Rows from block 5 of the image encoder of a small contrastive image-text model, named by matrix and row number. Rows with one number within an expert belong to one neuron, the router's apart. Each number is 128 + 32 x the weight over its row's rms, rounded and kept within 0 to 255. All counts start at 0.
Before each expert's rows are labels from the 100 images, of 14976, where the router gives the expert most weight on average: "responds to" is what is common among them. Only what is clearly more common there than usual is listed. The data: regions of photos with short descriptions (Visual Genome). In brackets: how many of the 100.
# router: slot weights (encoder.blocks.5.mlp.router.weight, 8x192, trained with AdamW), inputs 96-191
# up: expert up (encoder.blocks.5.mlp.up, 8x192x192), inputs 96-191
# down: expert down (encoder.blocks.5.mlp.down, 8x192x192, transposed), outputs 96-191

# expert 1
responds to: text has "green" (37); text has "grass" (29)
router.1 [184 107 163 170 111 105 153  75 104 113 100  96 125 124 120 138  95 115 126  81 118 104  43 108 117 107 152 175  87 125 159 158 141 156 114 155  96 134 105 114  85  88 161 120 123 205 118  59 127 157 158 136 133  49 128 186 107 121 117 152 123 185 125 105  87  95 137 186 124 106 157 105 147 119  70 121  98 125 134  82 143 103 129 136 102 137 114 104  98 193 139 121 130  84 129 126]
up.0 [134 130 132  95  71  90 128 119 126  91 132 123 122 127 109 144 133 127 138  84 134 171 100 191 145 142 164  94  96 129 154 124 102  99 157 118 179 202 147  79  43 137  80 171 141 177 126 151 177 152 126 126  95  90 101 156 167 195 182  54 127 104 116 104 114 116 138 155  99 147  98 131 143 162 180 141 156 113  99 102 136  90  99 132  78 116 190 171  80 135 135 112 142 152 157 127]
down.0 [135 121  46  97 121 112 120 146  84 125 147 177 129 131 122 122 143 131  60 166 124 133 169  99  89 172 154 149 167 109 148 122 123 150 136 102  94 114  71 139 150 120 143 137 104  72 176  62 130 141 173 198 116 117 104 135  86 145  83 133 166 106 109 185 126 137 127 153  92 123 164 149 104 108 143 114 200 128 102 163 137 125 181 126 129 121 110 120  61  39 141 172  98  72  25 130]
up.1 [ 64 135 144 116 203 182 106 160 164 121 132 112 124 157 114 122 127 140 112 110 150 124 118 122 106  92  76 138 112 113 126 141 173 151 140 105  40 164 112 117 101 123  74 103  52 142 124  71  74 113 122  55 143 102 107 101 115 101 140 109 137 138 139 142 106 123  80 178 147 143 142 158 132 126 154 123 108 134 111 108  96 114 145 114 121 168  82 162 121 146 139 169 134 176 138  94]
down.1 [ 91  78  58  94 146  99 115 151 138 151 103 110 144 143 131 151 153 154 105 114 223 196 106 104  73 129 156 126 111 102 120 143 109 111 129 149 203 127 168  82 124  76  94 108 148 173 140 157 141 139 161 118  98 175  84 106 108 159 153 127 107  83 137 131 141  91 144 140 152  62 167 108 142  87  59 127 118 125 149 100 141  98 148 150  44  95  98  97 136  76  96  77 116 152 182 121]
up.2 [175 111 107 161  97 103 114 180 124  85 151  79  65  92 103  98  69 111 122 133 144 168 110 163 128  97 127 111  91 159 137 179 113 126 106 158 160  71 109 172 227 112 115 118 148 149 124 120 126 131 121 103 182 169 174 110 150  99 135 121 146 147 149 128 116 119 102 119 104 136 133 126 161  99 107 106  66 142  81 169 197  84 138  66 142 140 117 153 113 190 126 138 100 105 103  77]
down.2 [108 112 121 136 141 142 176 104 162  95 225 150 139 109  94 127 145 201 117 119 131 124  91 156 151 130  77 131 155 137 102 104 129 144 153 162 146 159 205 135  85 153  92 117  86 183 173 111 119  16 150 149 149 144 150 140 107 155 122 160 143 162 122 107 112 145  98 104 136 138 156 148 128 130 105 183 119 159  88 135 101 127  72 138  88  83 134 139 175  97 102  98 109 151 181 163]
up.3 [ 86 149  65 104 145 104 118 163 139  89 106  77 161 119 120 110 147  64 119 146 168 147 189 126 102  81 126 118 143 129 123  63 160 119 123  76  61  63 161 104 116 163  58 133 119 144 157 102 183 147 144 149 111 123 173 168 141 118 126 133 100  65 113 160  77  81 126 123 130 130 136 114 103 191 226 120  94 111 107 138 125  77 131 158 101 102 173 109 116 138 181  66 127 135 156  78]
down.3 [170 104 149 144 118 136 152 147 144 245 140 168 200 161 130 162 130 149 152  93  69 123 122 193 131 110 105 187 117 124 120 127 110 105  56 128 134 144 133 138 143 110 146 114 128 164 127 170 122  98 106 156 102 146  88 131 116  50 110 117  81 143 125 110 160 125 115 135 128 125  97  83 195 156  88 110 114 145 116  73 149 124 181 184 117 123  41 146 161 117 173 107  94 127 109 148]
up.4 [122 102 110 142 149 189  68 136  98 110  97  93 104 153 110 127 161 166 113 146  96 130 109 112  72  97 148 168  16 127 192 148 149 130 135 197 128  95 103 140 191 120 163 135 197 126 112  89 163 106 141 126 131 146 130  95 151 129  31  81 146  91 141 115 139 167  95  95 189 132 164 153 109 137 120 138  89 162 139 103 138 157 148  87 130 148 123 155 141 102 124 123 142 158 100 144]
down.4 [135 151 128 146 135 106 115 167  46 108 160 111  80 131 183 121 183 110 121 110 117 157  32 108 105 124 167 138 167 140 104 150 122 158 141 103 127 159 169 136 141 135 176 113 147 158 108 125 144 146 141 155 146  67 148 146  94 145 137 127  93 171 101 138 171 179 127 166 127 192 131 169 176 148 113 161  37  86  97 104 134  89 129 147 110 139 142  93 109 212 152 100 120 118 122  85]
up.5 [115 152 129 188 162 114 159 130 112 142 145 132 133  97 154 164 108 194 128 158 172  85 164  91 111 124 140 166 162 134 151  79 122 134 126 167 105  43  74 184  97 152 133 108 128 131  53 174 114 124 200 116 114 154 148 115 107 166 179 106 142 147 127  99 119 148 186  71  94  29 142 138 159  66 209 117 103 177 132  75 139 101 130 154  93 192  93  99 123 122  86 146 143 128  95  98]
down.5 [139  84 110 148 104  91 118 126 150 126 145 150 121 135 150 150 195 120 141  60  91 222 148 200 142 198 106  85 124 150 121 182 134 110 173 114 174 167 149  88 125  96 118 110 168 158 126 128 107 158 122 116 162 145  90 127 143 123  85 197 142 189 106  99 143 106  98 178 143 127 101  96  98 157  86 140 156 119 142 191 120  89 185 155 133 184 104 135 110 124 152 108  72 195 128 166]
up.6 [120 168  88  63 129 112 106 143 114 106 125 154 122  72  95 170 138 114  89 165 142 163 150 139 102  96 142 134  81 140  30 119 159 142 119 208  84 104 121 106 187 157 127 147 149 150 173 137 213 122 119 188 147  91 139 154 141 166 127 117 164  81 130 102 177 175 143 116  73 101 154 125 127 102  94 110 108 119 148 104 115 128 162 192 118 134  95  81 150 159 129 151 142 141  95 122]
down.6 [151  89 129  93 115 115 135 145 109  88 170 113  90 179 115 129  95  94 125 117  70 125 111 161  94 142  63 165 137 116 171 116 119 123 104  94 123 145 156 150  89 107 101  51 123 128 144  44  78 163 166  85 128 139 192 142 142 169 119 157 137 191 104 165  97 113 161 176 134 146  55 138 121  98  97 163 178 165  93 111 140  78 120 129  78 110 119 180 121 128  90 111 140 179 164 172]
up.7 [ 81 140 222 135 119 176 148 138 138 114  91  99 135 119 140 157 180 166 128 150 161 154 116 140 195 102 145 155 105 129 144 154  42 163 121 145 125  85 168  69 109 166 157  64 172 148 107 163 111 160 117 147 104 177 115 127  89 112 122 244 107 125 148 149 102 152  72  73 148 115 139 136  68 125 121 101 147 128 104 156  93 132 114 194 151  96 109 184 173 106 138 101 152 169 131 149]
down.7 [ 74 147 164 131  99 114 111  99 133 234 155 121 162 135 153 203  63 127 132  73 147 118 142 111 167  89  78 152  93 100 164 147 112 122  84  90 106 198 154  83 114 160 133  90  93 138 131 101 136  96 104 135 123 145  46 111 106 127 160 107  56 135 137 129  85 130 148 125  84 116 126  99 165 149 149 170 145 100 143 115 157 159  51 115  94 156 139  67 112 121 179 115 141  94 149 141]
up.8 [138 103 132 134 153 128 206 109  40 108 122 100 131 135  85 128 128 141 150 120 182 187 132  99 114 175 139  52 118  72 102 154 132 140 125 177  89 143 121 145 114 181 158 123 138 139 138 181 117 129 112 157  76  45 185 148  79 152 170 106 157 166 156 156 156 105 111 123 120 126 112 122 127 200 157  93 101 107 116 133  80 131 108 127 136 127 145  53 113 185  91  84 148 135 132 120]
down.8 [106  82 129 146 151 100  91 119 136 104 105 138 112 128 146  98  80  81 108  99 140 114 123  49 126  77 164 147 139 116 104 111 170 135 112 139  90 162 141 162 118 129 135 126 116 118 101 138 134  95 135 143 158 146 112 161 153 129 144 131 141 127  93 119  92 129 114 205 109  59 108 153 127  91  78  89  72 138 136 144 133 161  75 149 102 127 125 135 123  93  90 186 145 135 177 149]
up.9 [110  86 100 132 129 169  82 119 109 115 134 164  96 189  85 126 119  74 186 166 143 169 167 118  84 146 113 138 121 132 102 113 146 124 111 139 112 146 127 186 161 104 155  51 118 108 110  29 139 135 158  96 123 203  58 127  93 119  97 145 171  93 158 139  85 155 100 157 171 137 112  67 157 192 123 162 114 193 124 101 175 148 157 106 143 140  80 100 153 126 127 176 148 133 126 150]
down.9 [ 65 191 178  97 172 160 138 192 151 172 110  87 132 120 128 135 171 144 140  83 146 143 123 100 126  97  80  82 137 162 131 159 146 143 177 128 144  57 178  63 109  72  78 182 132 178 122 155  89 110 173 145 122  92 112 110 117 130 111 156  90 130 133 105 153 122 114 106 149 180 147 122  93 135  95 121 143 106 143  70  58 126 158 152  96  80  95 114 129 184 142  75 115 111  76 104]
up.10 [164  84 121 126  48 105 149 108 148 145  56 144  68 108 122 104 167 122 143  93 163 122 100 141 120 189 147 157 153  99 112  83  98 139 155 187 210  86 159 113 131 111 150  89 175 129 132 139  95  98 135 142 155 151  70 120 129  98 123 141 115 112 150 149 156  53 110 118 110  51 172 168 140 142  97 112 146 156 117 188 148 180 151 114  98 160 168 123 113 130 150 113 185 150 153 198]
down.10 [115 159 142 110  85 113 108 142 136 155  86  99 186 217 136 167 201 143 137  71 147 104 151 137 129 124 129  84 128 161 121  82 123 147  85 126 129 105 111 139  93 118 147 138  89 177 148 149 178  88 129  43  97 169 172 124 144 131 126 142  82 105 161 163 181 126 108  97 137 127 120 122 135  55 124 134 135  81  95  33 153 111  58 157 175  88  78 157 152 119 124 106  94  39 166 132]

# expert 2
responds to: text has "pizza" (26)
router.2 [151 181 120  89 131 146 102 157 127 144 139 133 164 120 138  93 165 102 181 141 116 146 183 173 137 154  86 148 174 101  76 107 124  97 155 139 147 136 113  68 156 127 122 133 110  74 100 150 208 113 154  91 162 158 113 146 132 133 146  91 202 102 136 113 168 136 154 142 134 119 136  95  74 163 132 153 115 105 148 165 124 151 144 177 202 130 165 143 121  70  86 208 170 135 112  96]
up.0 [116  70  96 108 140 210 102 134  76 125 190 110 140 101 122 132 128 146 165 108 101 160 117  71 170 117 126 152  97 118 188 106 164  62 125 125 105  74 172  91  90 141 125 115 142 155 129 163 117 150  88  96  53 160 117 134 149 156 100 204 116 134 108 108 120 146  96 148 179 105 120 116 112 201 144 173 160 139 118 129 144  89 121  88 124 120 141 164 124  93 173 167 127 128 131 145]
down.0 [172 188 108 103 146 102 136 123 124 165  87 111  92 116  99 115 105  96  92 223 122  58 137 169  49 149 138 133 140 122 146  92 121 133 156 124 145 106 109 103 136 139 131 156 160 126 144 158 126 114 122 117 145 157 108 146 131 160 171 167 114 136 195 102 125 170 138  79 135 119 122  69 192  94 104  54 151 130 142 114 160 120 138  67  99 181 117  98 200 161  24  58 132 130 107 139]
up.1 [102 150 110  98 154 120 109 142 133  77 164 193 163 131 112 154 193 100  69 182 165 115 125 161 101 105 121 147 169 120 131 118  97 123 123  98 145 117 163 117 132 116 142 138 110 108 149  80 110  78 106 105  71  75 162 153 129 180 187 164 126 162 183 143  81 125 174 151  57 159 168 129 117 168  98  92 126 128 156 157 179 188  99 168 134 193 105 103  76  98  94 125  82 150 210 136]
down.1 [166 146 106 138 169  74 100 176 155 116 127 127  86 194 174  72 107  95 133 145  98 132 112 146 137 129 120 130  38 111 153 150 131 101  37 139 115 123 118 131 134 123  70 128 196 162 126 133 142  82  80 143 179 119 142 162 169 164 160 158  58  91  82 123  90  92 171 103  89  92 205 190  89 116 154 149 124 121 134 196 124 179 128 132 132 180 136 132 144 109 156 109  82 113 127 119]
up.2 [111 170 122 142 174 136 109 147 138 141 126 118 110 151 171  87  70 103 107 144 124 182 178 142  86 126 167  69 157 125 186 145 172 165 154 104 136 136  79 172 141  83 148 102 105 138 145 162 182 140 137 134 119 143 171 123  87  81  44 125  89 185 157 107 102 131  97  77 129 123 103 127 126  98  94 123 140 145 108 155  69 124 170 148 112 131 113  94  60 166 121 130 148 161 126 110]
down.2 [145 162 118 153 109 178  76 139 131  91 109 121 133 142 103 213 113 113 196 127 135 121 122 126 151 161 164 136 127 141 101 119 129 168 136  96 100 111 101 124 140  92  88 153 127 101 120 106  96 141 128 138 127 110 157 130 181 108 159 118 142 161 120  50 148 136 200 156 142 139 171 180 133 128 134 101 154 190 107 125 148 131 157 108 131  75 154 112  89  97 178 114 101 130 110 157]
up.3 [128  93 114  77 156  77 132  79  87 175 136 101 113 122  45 143 144  97  77 118 117  84 157 136  85 141 103 139  86 105 165 105 165 141 129 164 255 167 138 127 131 150 126 175 135  90 105 176 135 138 115 145  83 140 132  82 131  95 149  82 107 103 141  99 207 118 136  75 139  83 160  87  99 170 160 149 101  81 124 119 136 142 123 102 121 174 125 192 131  90 192  99 138 112 155  97]
down.3 [101 164 143 175 138 148 104 155 132 162 161 194  87  82 113 100  85 114 149 157 117 153 130 147 130 159 103 131 154 142 119  91 123 121 158  66  71 172 103 163 120 153 150  84 143 132 158 133 164  94 109 121 128 103 104 116 176 125  81 127 137 136 102 203 141 134 134 108  94 148 169 111 176 161  89  96 120 138 110  84 139 114 140 128   6 147 125  91 128 135 100 170 134 159  88 111]
up.4 [108 161  84 132 150 171  73 135 155 131 143 107 183 143  94 127 166 138 124 136  89 109  95  71 158 140 137  80 122 132 156  57 171 141 102  98 107 127 109 168  95 138  90 117 121 169 101 151 178 113 180 154 121 163 163 152 137 130 185  87 122 165 140 128 129 148 120 114 137 149  92 172 175  81 150  63 189 189 168 206  77 134 117 140 112  22 181 148 144 103 114 124 149  94  73 125]
down.4 [161 153  97  54 162 158 139 126 102 118 117 127 151 109 184 152 120 104 123 179 142 169 135 126  81 129 150 216 138 164 139 123 161 100 155 149 116 109  98 158 115  81 136 144 156  87  96 166 121 109  97 145 117 139  90  96 130 147 144 175  79 150 150 189 112 111 129  90 170 160 142 129 121  87 128 207 139 140  75  51 128 143 146  82 116 103 111 148 173 128  71 124  99  72 139 133]
up.5 [111 119 127 112  87 102  89 152 146 130  28 176 104 159 157 152 104 121 167 100 190 145 123 112  44 115 118  97 126 143 161 138  96 134 147  95 143  74 138 168 177 181 140 117 128 154 188  76  67 119 168 118  84 143 173 150  74 104 105  85 105 119  70 117 173 113 124 147 119 142 149 145  82 131 106 159 153 120 124  79 143 126  88  99 137 152  84 112 142  87 100  61 137 145 102 121]
down.5 [132 155  99 125 177 145 156 145  89 134 178 102 142  86  98 134 159 116  88  90 124 134 203 123 121 174 107 135 150 145 226 165 180 122 125 154 156  85 150 166  65 139 174  53  81 109 111 127 118  77 147 137 127 130 135 129 133 106 102  93 142 126 133  60  99 114 120 158 159 129 127  98  90 160 124 108  62  77 172 126 201 119 154 170 148  80  96 118 124 101 192 203 145 102 167 150]
up.6 [115  91 101 129 185  58 158 120 112 142 140 132  84  54  63 100 181 131 140 151 127 147 176 161 137 172 175 123  50 142 154  87 144 113 145 120  95 141 149 166 150 151 188 104 102 125 113 148 103 114 141 145 221 141 149 195 142  49 135 126 175 128 155 121 124 113 116 128 115 136 148 152 137 121 116 132 134 138 115 122 130 125  77 156 181 113 143 157 188 145 149 156 145 127 171 123]
down.6 [131 154  89 186  75 120  92 122 221 128 163 132 116 176 161 109 154 126 166 103 103 151 152 129 144 134  81  81 103 163  95 140 117  61  83 102 155 133 120 123 152  88 156 153 105 108 163  59 164 150 122 126  76  89 137  98 140 142 101  65  91 193 103 122 149 136 105  88 100 109  83 142 114 126 168 139 159 180 173 176 133 160 152 146  89 149 114 160 130  68 133 141 119 136 185  94]
up.7 [136 125 130  60 185 119 190 128  48 157 158 162 171  59 137 106 119 116 133 103  95 159 191  99 133 171 108 145 140 108 117 145 104 136 138 147  97 131  72 117 131 109 126  97 174 140 169  94 113  79 117 133 141  78 127 110 135 152 169 194 180 113 130 144 104 147 179 123 113 108 130  76  96 108 115 111 134  92 106  84 133 116 138  80 133 147 116 135  96 158  52 114 181 182 140  56]
down.7 [181 132 126 184 134 103 104 130 150 147  92 149 126 148  77  93 107 125 119 133 101 106 105 103 164 137 129 104  72 136 109 167 142 113  70 119  91 147 125 121 111 143 139 142  96 127 142 114 114 137 128  71  73 185  76 128  66 114  89 159 120 136 114 136 180 121 176 118 186 133 167 162 131  59 112 133  92 121  94 142 142 148 109 120 146 124 109  90  80  93 127  97 144 102  85 171]
up.8 [111  99 186 103 125 150 140 138 151 169  94 176 133 156 121 139 135  92 109  96 120 110 193 155 147 122 123 133 161 151 110 132 147 200 125 184 138  84 134 128 110 154 134 109  97  43 111 108 127 144 130 105 129 140 146 182 170 141  95 170 146 164 132  99  87 112 197 118 162 126 149 192 145 168 124  74 160 151 130 132 102 139 128  67 116 113 170 149 176 115 139 153 157 165  92 156]
down.8 [134 174 128 173  95  94 165 105 109 130 170 188 178 141 157 151 184 119 108 126 162  80 132  98  58 245 146  81 139 129 113  91 149 146 181 158 149  98 153 149 115  77 165 163 126 147 115 180 134 104 106 135 140 127 114 121 148 102  84 126 176 138 115 151 120 143  97 112  78  95 107 127  84 145 177 172  89 148 127 110 132 157  87 112 163 160 123 108 113 116 110 127 156 133 150  92]
up.9 [131 126 123 100 114  78 131 102 149 120  85  89  91  86 108 113 159 139  73 162  97  89 135 112 107 161 145 153 174 146 175 116 144 192 174 113 109  93  77 130 156  51 131 168 118 136 131 136 119 117 100 125 136 207 103 156 118 157 107 116 115  72 207 156  45 180 130 121 122 142 107 117 170 138  69 155 150 135 174 157  71 138 129 155 134 114 130 168 121 132 145 165 110 102 116  83]
down.9 [179 190  86 156 150 123 138  87 131 154  75  77 122 148 184 120 140 125 137  85 142 154 151 160 159 155 175 137 151  79 135  89  93  73 110  83 201  88 107 181  95 158  98 135 188 140 122 132 131 146 132 155 144 130 119 157 127 110 148  29 106 178 129 139 173  68 125 143 115 100 109 159  85 183  73  81 124 147 129 141  88 133  90 128 137 124 157  66  84 122 145  86 145 128 142 164]
up.10 [129  50 140 152 117  93 140 136 161 160  90 124 145 123  92  91 139 191 152 151 122 135  99  70 137  90 154 142 135 133 160 143 137 101 147 144  95 170  82 108 115 149 137 150 139 181 157 164 134 148 138 149 137 139 126 110 108  88 150 140  93 136 117 128 164 118 131 136 147  90 147  94 153 148 121 168  71 147 200 111 102 130 122 153 127 113 104 151 126 105 110 133 196 162  89 141]
down.10 [122 109 115 107 163  98 121  97 151 111 171 100 115 149 147 131 109 109 109 143  95 160 108 125 157 126  77 136 119 109  84 133 103  97 127 126 100 157 151 139 110 114 105 168  83 142  85  35  80 167  94  49 132 128 109 166 137 176 134 108 134 124 123 200 143  84  88 135 121 167 194 131 149 141 123 161  99  81  97 113 147  54 160 116 121 152 145 161 115  99 148 117 128 192 166 151]

# expert 3
responds to: text has "sky" (66); text has "blue" (42); text has "clouds" (31); text has "white" (31)
router.3 [ 88  98  83 130 140 133  98 159 160 128 101 127  85 119  74 142  76 191  87 154 134 133 163 148  95 135 115  87 188 115  95 153 199 111  90  72 179 159 122 122 162 111  67  86 164 176 152 128 149 102 153 104 168 190 144  96 160 115 132  94 185 182 137 119  91 147 158  97 143 181 101 158  92  62 180 126 153 165  80  63 145 170 126  95 114 152 190 124 100 118  95  96 138 108  90  86]
up.0 [140 128  79 153 122 124 124 210 117 154  63  71 115  66 114 146  69 136  89  92  79 131 161 130 128 191 159  80 128 142  90 149 117 138 145 146 161 110 143 136 161 190 138 149 217 130 167 174 126 150  66 161 143 137 123 146  99 126 130 137 160  43  77 176 113 151 110  90 126 105 159  99 144 112  56 146 139 151 163  65  87  96 168 104 119 149 122 158 109 134 102 125 115 121 126 130]
down.0 [156 129 123 124  88 100 181 130 138 111  67 123 154 141 181 146 148 187 136 110 184  57  98 128 141 196 139 134 128 158 156 167  86 129 118 149 128 115  95 111 162 100 105 135 122 140 149 176 107 136 133  82 113 118 129  92 125 108 116  81 153 109 152  88  93 138 145 101 143 105 127 121  86 214 145  93 137 141 206 175 119  89  97 108 143 113 167 148 185 101 121 136 135 125 165 148]
up.1 [145 140 137 120 115 110  88 101 138 109 168 143 103 160  88  97 130 158 136 105 131 139 164 117  87 166 109 131 158  59 142 168 129 206 131 147 106 163 109 126  86 101  71  92 168  81  90  95  96 108  80 144  85 156 155 133  60 120 131 134 205 147 164  97 138 121 116  95 122 184 122 157 113  62 117 130 137 154 133 120 126 134 112 155 179  97 117 139 198 104 107 181 206 169 144 232]
down.1 [126 147 105  98 147 130 109 127 133 183  92  73 144 138 194 101 149 145 123  97 107  88  78 126 137 133 152 160 123 121 106  68 139 138 143  72 157 122 125  74 123 113 111 132 120 167 144 119 106 146  95  61 147 128 189  61 137 108 112  85 134  65 138 157 133  93 142 166 134  35 115  76 106  97 154 153 128  84  67 168 115 154 169 128 136 101 112 180  97 121  89 117 163  70 153  77]
up.2 [119 149  92 119 158 146 121  89 103 102 150 143  78 148 132 125 120 126 126 104  85 110 141 127 185 202 102 104 155 119 143  98 158  76 131  77 123 140 132  95 160 110 117 133 146 149 146 135 126 137 135 148 120  67  91 139 191 137 149 112 125  67 116 145  65 148 134  83  68 110 126 177 183 177  41 120 170 123 130  97 222 109 135 182 129 137 100 126 136  81 139 185  61 149 115 132]
down.2 [125 153 118 114 105 154 199 121 121 119 159 126 183 167  78 175 136 129 158  63 104  90  81  77  66  88 119 205 142 126 132 106 149  86 142 115 131  74 143 143  71 132 160 105 116 149 113 113 139 147 143 115 152 141  74 157 127  92 136 167 111 124 135 145 138  87 131 110 201 107 132 131 118 146  89  87 170 139 133  86 145  99 138 133 116  88 192 140 196 194  86 109 116 135  70 127]
up.3 [183 108 159 126 144 163 104 130 133 126 109 148 126 122 148  99 168  91 208 195 205 161 156 126  76 130 134 126 109 120 132 141  93 135 143 185 101 104 111 151  86  81  91 152 107 101 159 154 144  88 128 159 109 166 122 138 116  96  84 197 205  94 177 134 100 139 136  89 151  95 110 124 162 147 142  89  96 132 163 101 153  70  90 177 168 127 163 156  55 111 177 111 176 157  73 130]
down.3 [ 99 159  47 198 139  89 157 148 171 140 152 155 156  80 120 114 143 136  67  92 173 174 107 136 169 103  98 130 115 110  81  73 188 119 118  65 128 108 148 123 137 112 125 128 156 179 142 157 100 162 119 116 166 140  66  80 146 120 145 107 137 141 149 122 165 128 124 142 129 106 174 130 133 170 201 130 176 155  97 114 117 178 141 118  78 108  93 163 147 102 106 162 120 125 104 128]
up.4 [113 156 113 139 134 135 104 115  81 145 133 163 130 133 120  96  79  79 192 211 150 155 126 121 140 135  76 137 134 120 134 124 145 115 162 113 152 158 137 132 135 133 122 147  76 114 145 116 119 137  97  73 143 131 149 164  99 127 104 110 114 129 131 122 127 147 128  89 126 114 116 127 135 132 124 156 184  89 102 182 120 172 188 135 154 126 141  79 163 126 119 129  70 157 168 112]
down.4 [175  98  66 153 124 164  98 139 130 160 123 107 209 131 152  74 135 161  72 102  70 181 146 160 120  73 199 138 137 170 142  99 139 181  29  96 123  92 132 134 110 125 135 102 143  93 156 169 135  83 139 168 100 138 173  83 138 127  91  85  71 227 123 131 124 187 105 162 146 137 147 114 167 138 111 117 118 103 122 110 117 136 100 134 125 179 121 144  90 102 149 156 106 133 113  99]
up.5 [102  98 133 130 160 137 149 157 107 138 159 125 119  85 110 222 145 167 166 139 177 116 118 162 159 143 115 121 130 155 192 132 117 192  46 131 136 182 172 215  76 117 113 119 161  75 140  58 140 144  46 152 135 170 112 135 176 136 106 176 151 114  94 122  80 138 103 123 105 159 170 143 150 105 196 105 139 149 146 160 131 108  94 127  81 152 145  98 142 127 149  89 119 129 137  58]
down.5 [ 82 159 108 143 162 105 136 109 137 108 118 106 113  83 137 108 111 127 154  78 130 161 150 136 137 152 128 216 150  93  38  96 149  80 137 126  94 134  63 105 128 131 120 152 186 165 153 175 170  96 174 151 163  81 131 131 132 105  93 122 150 119 161 149  76 105 107 128 148  80 100 142 142 175 104 137 134  25 166  50 167 135 150 132 143  82  81 101 114 105  62 135 135 133 137 108]
up.6 [141 113  96 167 222 114 129 130 142 154 188  93 114 123 145 137   8 126  83 156 144 100  90 100 109 116 104 162 116  88 100 177  91 208 137 161 139 136 165 103 104 164  90  82 158  92 193  95  61 110 178 111 148  72 134 139 140 100 168 147 129 131  86 136 187 155  89 126 136  79 157 126 155 125 120 107 140 152 125 196  80 135  79 111 127 116 149 152 171  97 106 132 110 145  90 153]
down.6 [119 130 124 114  59 149 181 108 111 140  57  87 101 140 161 113 173 137 160 160 103 165 103 100 153 122 132 128 115 148 164  37 148 115 105 118 146  92  61 150 145 132 143 195  85 151 156  97 134  86 151 177 116 135 108  52  96 175 113 126  85 148 182 108 118 153 127 189 102 179 126 110 161 104 157 142 115 124 174  86 161 132 141 176 105 188  62 173 156 104 166 114 148 197 153 141]
up.7 [145  80 132 103  76 156 125  76 136 152 106 184 137 116 162 178 108 149 149 214  64 141 163 172  64 122 120 105 165 132  96 111 146 128 153  90 145 122 125 162  62 178 153 173 137 164 109 185 149 106 121 115 108 186 126 113 129 171 130 216 187 120 108  96 100 143 138 103 123 140 144 147  98 146 131 110 111 133 169 153  95 139  97 156 114 142 110 133 121 127  97 152 160 131 149 136]
down.7 [ 98 159 144 105 111 113  81 141 153 139 151 121 142 114 152 121 131 122 122 129 106  56  97  99 164 112  83 135  77 143 141  86 116 165 127 153 174 106 127  44 144 170 132 166  87 195 183 102  89 159 118 135 133 163  69 138  72  93 109 147 136 109 218 127 150 136 109  69 152 226 143 149 131 210 149 134  95 142 157  99  69 114 101  53 112  84 174 116 161 146 113 175 128 142 100  92]
up.8 [121 200  92  83 127 108 134 176 133 208 100 177 216 106 163 159 153 136  97 128  97 191 153 136 109 116  85 161 137  86  97  89 145 147  63  96 188 121 107 132  75 149 115 119 178  50 152 158 162  62 111 171 129 113 124  41 139 124 136 115 124 119  75 110 120  96 110 119 134 133 202 130 186 110 202 122  98 115 120 149 156 104 151 124 156 160  94 139  88 134 114 111 129  81  91 103]
down.8 [109 127 156 100 141 107 133 121 139 132 138 166 140 141 148  99 107 150  65 133 143 118 103  90 103 157  63 157 137 140 101 129 142 167 169 132  81  98  94 171 155 121 128  98  56 168 175  96 187 128 139 123  95 133 151 119 113  91 107 126  54 157 127  72 106 173 128 111 147  83 147  85 126 181 117 123 147 109 184 178 150 111  43 103 129 143 136 123 164 125 124 130 161 134 140 149]
up.9 [163  76  96 130 182 145 149 135 111  54 175 156 116 128 108 123 131 104 115 162 186 147  58  80 152 146 141  51 157 156 125  91  83 124  77 119 135 105 137 150 106 159 153 167 130 164 117 146 140 122 106 231  77 134  79 132 106 145 139 125 115 106 100 117 166  91 145  82 129 138 146 134 140 113 112 152  96 145 208 107 120 109  96  97 132  28 125  76 122 132 123  95 121 117 159 108]
down.9 [ 78 156 141 136 115  58 149 115  92 105  66  89 137 162 138 102 187 177 159 121 125 161 131  76 112 147 111 151  68  89  72 141 126 104 179 104 101 205 129 159 159 123  86 160 140 119 147 158  81  98 104  97 151  79 121 119 101 122 160  88 145  22 117 147 127 101 111 118 128 108 164 136 145 106 121 108 114 111 127 179 109 122 119 144 144 126  73 148  96 143 220 126 151 129 100 165]
up.10 [140 112 156 110 167 174 128  82 124 179 114  86 119 133 103  99  80 103 118 137 132  72 133  90 104 181 144 126  96  94  95 192 173 140 123 146 126 160 177 113 133  79  89 157 148 108 132 134 126  74 116 119 145 122 103 130 102 133 165 167 101 131 132 156 138  58 150 124 109  68 103 141 138 128 128 130 149  90 182  99  89  93 145 102  92 148  98 160 148 141 174  71 148 146 134 133]
down.10 [104 164 102 111 121 147 150 128 133  79 129 187 113 106 161 193 136 148 124 165 161 179  99 122 105  91 170  92 198 160 136 101 151 156 141 107 176 101 178 105 112 141 135 101 114 161 106 176  50 131 120 152 114 126 151 100 144 118 121 110 145 119 148 144 160 153 133 169 115 154  92 101  87  87 141 113 104 193 113 155 156 119 185 121 130  61 148 166 103 129 131 138 108 117 132 150]